A small image captioner, trained from scratch.
Model: 11M parameters, 64-pixel images, encoder arch mobilenet_v2, encoder activation silu, encoder depths [2, 2, 4, 2], encoder widths [32, 64, 128, 256], decoder width 256, decoder layers 10, decoder activation quick_gelu.
Training: soap at rate 0.0014, 8500 steps.
Data: trained on photos with spoken descriptions (Open Images, Localized Narratives), 203450 training examples, 10.7 epochs.
Rows from block 7 of the text decoder of a small image captioner, named by matrix and row number. Rows with one number belong to one neuron. Each number is 128 + 32 x the weight over its row's rms, rounded and kept within 0 to 255. All counts start at 0. Numbers have three digits each. After the name is the row's rms in percent of the matrix's.
After each neuron's rows are labels from the 100 texts, of 14848, where the neuron reaches its highest value: "fires on" is the input token at the peak. Only what is clearly more common there than usual is listed. The data: photos with spoken descriptions (Open Images, Localized Narratives). In brackets: how many of the 100.
# fc1: MLP up (decoder.blocks.7.mlp.fc1.weight, 768x256), inputs 86-171
# fc2: MLP down (decoder.blocks.7.mlp.fc2.weight, 256x768, transposed), outputs 86-171

fc1.107 101:161079120092166146107140122101055088192092150101165093093173124173084138085162180144136102173108049131074092106077150153100173113110082161117072138079136148121144116196129140130123116140122085118214126113144161169103131113155113122133109143152190102150101137
fc2.107 098:137075137137178123121051148179111135118122074125152107131113118094184164142173174132174148143155112114146115187118105103123113131137108099082094160182200051132096153075057134142132170188176162097156145181121089150102146117120116092102138106106156173094167120
fires on: "is" (13); "," (11); "<end>" (9)

fc1.10 099:175153101162156126121127127099129123182148139113146113133092131101119087157093154087080114138156030180126077112114102174143202135153095125148150112110159111145093082117075152146124090078114151114154107161082109123159148126162166171131107130159097161134180106
fc2.10 095:131149135165193135082088106129136124102139117085135104069171127142140139195057118135160187117094171134195174138112136049156214142153148177137123149148208104179155085149171113163115105115148183169117167118121133156176109113067184123189150194176138161109194075
fires on: "side" (20); "," (12); "front" (9)

fc1.531 103:092109096155104204122131185089063105113138139081115068116154125176128069105142139187095157146138094148151212090078155122108120045118100172114078084122117170109118130192113147148113098188173176119077148034137151136138162165114104154182108135116139170109101108
fc2.531 102:172089149144176107151114088116114089136112141146168051110136163093102132190120097114161180091148090155138148151129129106146161158171120138152093104140103123126117136094154082146076117203081165156142124158106139129198095148104155145155185191124122155063181117
fires on: "the" (19); "a" (14); "is" (10); "are" (7)

fc1.371 103:207092142164171137113121103100112163098114161138219146187111126066091137109134127104092099118092122084135148146154189138135188136128180099136104150106173196171104140143153087145085157110185124090084108187137173171139129162139127115136129152113133125144138153
fc2.371 101:141120160088117111113116130135099145136110147129156146094110152121141164169125114144161135073078164165096150149119098137113116114161145182138158136089148136101078178107122122089118126135111150117140169146081145134090159149142147140168159173122130113089137062
fires on: "side" (23); "middle" (18); "on" (17); "top" (8)

fc1.244 090:165096116147149150143125140160097124167196100102155106146131175206144144095186110101115111139141172095112118119120188121154179105092109132167153163096136106136055131127100128146120145141105083140108067161136144152178143144146167145153192109111123122139180089
fc2.244 098:142151143123087138103099141192072108165084107082136050171154120138158138172178040149148108062114169173115116158135120159129110083094141153074106120115118151116167129119111115133149089139144153021081080132179230130065124137100122095161135109155120135161091135
fires on: "see" (43); "a" (22); "the" (17)

fc1.257 099:095136110111212112178117054157088102133066092156122143205131114199164122144140077108154142123143082109122140141190120093170128124119047124107126123124155177124160158179094148116114108117154083141099124118136122085152112176083116103103104137109122099090068121
fc2.257 105:149153122087155136120105186179119078148139145101175141126158151139133140173133147167146128088100113129117147120120105087157147144224126172143086086123134132149181130074122084139151120126120137103125204153145099134131119161152167172031166116151110141115113062
fires on: "on" (16); "vehicles" (13)

fc1.142 099:115166164149104162127110113140119185101099146111151132159131097103170106144188134135195133170117098163093202105100117122096160105096081130172189145067133136185106073152127097140117143110097112145124122156117119175165084124121104101146117145138104162134137118
fc2.142 107:125114121149163126111138148127079086143141126173085118119129113193082159117085113091107071154076167052107112146131101089150093144101129062091078142151101093133107133140120130171158148092156101117140131128097204106193129130151135126135129190071140174107155130
fires on: "some" (10); "are" (9)

fc1.455 098:137129178092110112131157088139214111147145107158142108143139129097143130097112129068088180082071120123148191112100158119105157108173138137207189150111201158109127156118087092136130151125121147175114135142133059130110101137117098142140143159137131162160158110
fc2.455 106:109118132163076164140148125112142101171159113128110120097111130078076120164102156161120152131108078115160097099126152160166108119095147108101059177123089206096148063118070134157133150170186100101180141123150118138105089123075105117094161131171174115085146173
fires on: "on" (16); "and" (10); "a" (10); "color" (8)

fc1.411 100:121122148164135077179083079122128092140186107126089155147144113092129091170140155145123097174118104108140142075128152085051201161186109176130076134123138146124091132155157076121038099178114124125124144108119110118167116112153125077140136104151132069148121091
fc2.411 104:132175130157133114126190125111077116150155122116139144140169137131161090105167104136171156064105091123087122128139137180111089113116144099104147105131060090150118142087104175099167126155170148126159134106093109165113172123150144152133092120176082113122101099
fires on: "some" (52); "at" (18); "<end>" (8)

fc1.548 107:113108168074114226152124138127104173177140140114147140122122234105142149082139124122175114114102067147146143133173107170119085123094146080143125113117173144154133138124158138160149192164162118102127083093123118082149165135222165137122131097076174132070129172
fc2.548 105:123159125105097169115124109137165126142098139114093090073160145127075121118039146095059116105161092126119131178131145093186149129163075108170109143150160131154121125110232108176099062126116179105154073109093129062098075155142079131117151096093103124080154115
fires on: "the" (32); "with" (16); "on" (12); "is" (9)

fc1.178 098:128124104135068095144103116129134118060092118131161090168099155151151142095154194149110126181129133149052143106168156084115070083118112110149146123072109133136106129119072201118138135153099065137120108225155108151138168073135094147202150119055162143103099140
fc2.178 095:083137136097141203112142141094107130166122079080119143089138120124184121170116139143180119104146104075153148147102082092131169133133168180134174095169082143101149125104195090086081129126184142146121113156146051116106102102135127161144135154134111132227155166
fires on: "is" (37); "person" (9)

fc1.310 103:129112165109138118094126179176171131134130124137135131163158127125119121118111085088127079080152102198120111124144119128152090107076099189117116197077093165080126143104190129110141090101168098151098103137098164148098152145149099098131146112094163030142153072
fc2.310 099:122159161124161146155173190189120128018118059110092150108126119126115152140091085107109172140117128119115099073120152100135167096119033178153130102137130071112114104095181146126092099137128180156158132114097115187161147073091128143095192134100140148158141077
fires on: "on" (45); "and" (20)

fc1.702 102:109151100157159107142148152078119080118083121154124128189089098085122129166197167116047162146112127165069100147104116135071141203153136150145146119120126075165124125111138143099089098147154147142100173141119133133125164141151097163076135167090164091144123137
fc2.702 097:146129115161165143077112137214159181068134142145143032183127114141136146044135153130147141137123146101137160143110106125183153121069124158136208131192142102145163109148158130116129109099133169145195093156173047109119091117158104144137166092141158160112124145
fires on: "some" (15); "<end>" (12)

fc1.757 097:125056129109074144162148134124158126171135154124129169105108183080133133121127141069109109151067082112166100127116110177116152057156186224143155116173182136171118124152152097151086065092172141130161107153164144155139120143163125103148155122174156181140121137
fc2.757 097:130132115123107169133130085173154187143080121139126155109150131142099081126115158103099053126079145113174167132129158145157154085113146109049142115176151167122187139145113183147166147138166130139145217047108147103154191057112108147134131085135115083208149173
fires on: "some" (9); "building" (7)

fc1.756 101:130106150168127124171115096144159167185097169182182156151168212100157081121193085153132144149179160158121130156112151080132142120120123161177150178145106140133100075044106101144151131129096161111101098147100158189108141096115126094131176141191137112092081113
fc2.756 100:115152104129126136111126112142057047104091140131105207095183148117119166105134097093091124104076223136103118140156060078107116101113170136096108163160147118073164149099113120161135095064161130210158182164205139139126092146149131175146097111068122157121161142
fires on: "," (34); "." (29); "we" (8)

fc1.164 097:148096125056141035169113158131099114111148174133161154134072146085174103152143160139151143125097099138128150086158159111172136104128103131144177092119100160126084130144133122150076144077227135181132103100163122216123162125146160119166161136148127168079181068
fc2.164 104:185154114192125161133128141066134052148247100103176160148183148139105143187112142158092184175092109124114104105146151067102116137147120176131100081060115108132148130146154089116145180177126143158112119176084086170165080120163177096129116168090121118154154187
fires on: "side" (12)

fc1.683 099:207190137086057095153096126112096167101153180155094140111098153175119149125143113146124130107154125085084171154114112190121174122151068125192169126134078127190161147156136135143178158159153133098134152162125128145154082135140089166118136216140167088093132113
fc2.683 100:127114122190132111095143082152151133137055119162141107133142089175066175184126130130117068141109147086109122191187138152126111090167122140068142171070136076092150087143144142067156178102082109096147157104163091126165164081099076092134217120116144075080122054
fires on: "is" (43); "green" (10); "blur" (7)

fc1.313 091:122169156103117178176142153109129142117171108141112102117120114120127101140036113122127145108130140129134113138147134141137042197141166114103149142106124110105106151109102123124114153150165112139140115146175149137125154101120141141132171132084187068153178155
fc2.313 096:056118096110081145168133090065153146123136155098151179166089131121158159128139097168061147121125130092184138133109070135128120147181120076126185077153120190147116140170162127115119153142116098106152135183145108075124089140086152107113156134167088172130097152
fires on: "the" (69); "," (14)

fc1.86 096:143160068175177148121140120096137189155123089128184142133096141118137133177113127050139091173136127090151081122203122147134086148113120092150163152133131101151127138103092089093142136084073134140103120101096182102092148078114148116185115148180200135109133107
fc2.86 100:082121203162108082134115088154129130096129120144165129109153190068144134084086175122111105137153068175119179123120112106089151141104086131104127071134069074055199130170119113077096150159168140089188107166138073127194144091107123168099123121104131118086126085
fires on: "is" (15); "holding" (11); "back" (8); "see" (7)

fc1.722 100:119165148103164131179122160084123174128168146168092131139126126127126153102079129131124150100139120151138151121153162191150073080140116106063081126127158090178078066151092100186133114110177179088083124119104119082129142087147145152116128104112100065144139129
fc2.722 099:109099152120123173161086128092125105113072165166108160118120172182137139111115084101101120104139145093139088122129073117193081147149047134158163159142166154121103136110124144122128157123107188079111160102098105141162107137163129111201073151114189162156153149
fires on: "on" (7)

fc1.502 102:143075143139176129118108073089125102133148131137139112083116155114105157154131090160148128141134118100147104160084117065121141085190127113136150097134138191181050094122201112119125070140184089100102110120139069137124127145148141124111089095162134125135152108
fc2.502 104:138101154114148113110096141136075124142145099105134104137160112119152151112129101141140081157096110135109114152169019146132162128098111061156071156123063110105085147091079136071117119112126150135115104112124124195171116174103091165106117107128075175120120082
fires on: "is" (47); "this" (27)

fc1.412 105:122054159075132149146191161069145127137096115144066155147152151177156140085184131126089096089135111150152052142133114165184180120128172143087180197082071130140086102124067144192119187069122064108134102165103093101096131056131115136124181156182182157092115113
fc2.412 101:134127061161176202104108128167139123160098120180153119087120081102125067078136152171150133162036131150104172149125093097145121091113113170162064121083174114160130092147120134164132138155100096138124145135085074181170116104088121156102080148123127097153107108
fires on: "is" (38); "." (31); "left" (9)

fc1.26 095:124081090142161131186157159142090150173119175136157131147124078093110115096097139135151091192127112132101195182118144168138103123162166119159109187103142137173090181084177135135180179165118068134116112115117193152113099099165097159149094167110144157112174101
fc2.26 102:094163130156106153134145173115152135096075152110099112113091136097112167141134140156110134116116006179137068144155108129083107099086138157152155098112086109135144140112097128155135101115127157142094076144166255113097117146117159115104106086163123119091134143
fires on: "see" (62); "on" (9)

fc1.283 106:151109090154099186107146143117143119127127174188158138112098097116140182165140136118123135106129182120136171133130164175163137160140159095189148147164141142122159075163100179122109129168201119150147106120117117160103119208188132181100128115182170171099140069
fc2.283 095:131159098102113089151143090155146135146088118135108102152121143143171116198122180146137132135114095089105139116151102161162197165145131107131123132092073110157153164126184123074121087152136170125175150154142121110150127125140127170134137092087159137085180191
fires on: "side" (15); "there" (8)

fc1.272 106:203141106097142207138145134151139108126177196112100138149141157117188090161151129132141117133144072156148168105054148102102128130081144135068112117101124151104092118134174112134139130059131112107028154090105114154124161195187110167091051157147103124097107178
fc2.272 098:125172071108185159156141127151163152179144119181137091176159144131188132107165165120103109106103143126122095230114121138169136055168124108165137068152113139143094111145100126153103146138089106140235124126058147178109130078116111135099118125180080149109108149
fires on: "people" (10); "few" (9); "see" (7)

fc1.352 095:144062130110113069131114079149180134172138107160130066142108142201125115150145170099178153110102171181148150179085120175188118102170156134133143084133112172128194093082089112019120142131156081116126103127153110131121105120141187202119122135117111173136106081
fc2.352 094:107101172113128141124160118087111146142109097089139186154131152096127139086153117094133122157134078143123130103165129159085149082128154082092109092054121151119119094116170117181180095167179176130118102122108065114151098124101146115173111136175160175166142092
fires on: "is" (18); "an" (16); "color" (10); "other" (8)

fc1.2 096:129121145123110097126102133144155128137144174118110109109189087125087121112143115121163156156150081137085098048183110134084085069136080099133125142124147061094169088120134163155139128127119112170131174098113138195159154180111068126100131075143111109128046062
fc2.2 096:160149187122151163166176140153181150133132150165120132086107231179119132154147210188095094086215089101124130156183119131137098181154110135117136136125120140134159100136194165133126189132120158140158104158139112130160105118179114145138168108096166110085147130
fires on: "the" (66)

fc1.401 103:124163123169162195080095077123141158158118117159100121116148160104133164125151103099148138070171154101140112138170130185160129126194128160128116095142105139154124058090122104143076179125157108147076097075106107150093100198135089090105134135094068132106147148
fc2.401 098:108131168198109117130187058167134163134158120105136107140121116164171187112146151100093112137110114130145073109094201126144146108221109128068114087174177091147183114155176085162131112061204123146125131154108134096169152119132133089119069107103139139163094123
fires on: "," (50); "see" (21); "." (14)

fc1.248 113:171123132154099112201133145128150182122160149153141141120145177157167150104145155103148212116159173121111154149155147118208183173160120130234136136166170170178145157143115168178141135138154136132111089106159222184194137115147128135136130155169186139163148173
fc2.248 110:108144091113150147121103161128119110149172100177155128165159087154128140152129115166145147126104068150154134134047132106100078109154126112102095107098091169154132131140116135164167154084115097115123125137074029125141143148128160126135096108082120138176137196
fires on: "people" (17); "sculpture" (12); "objects" (9)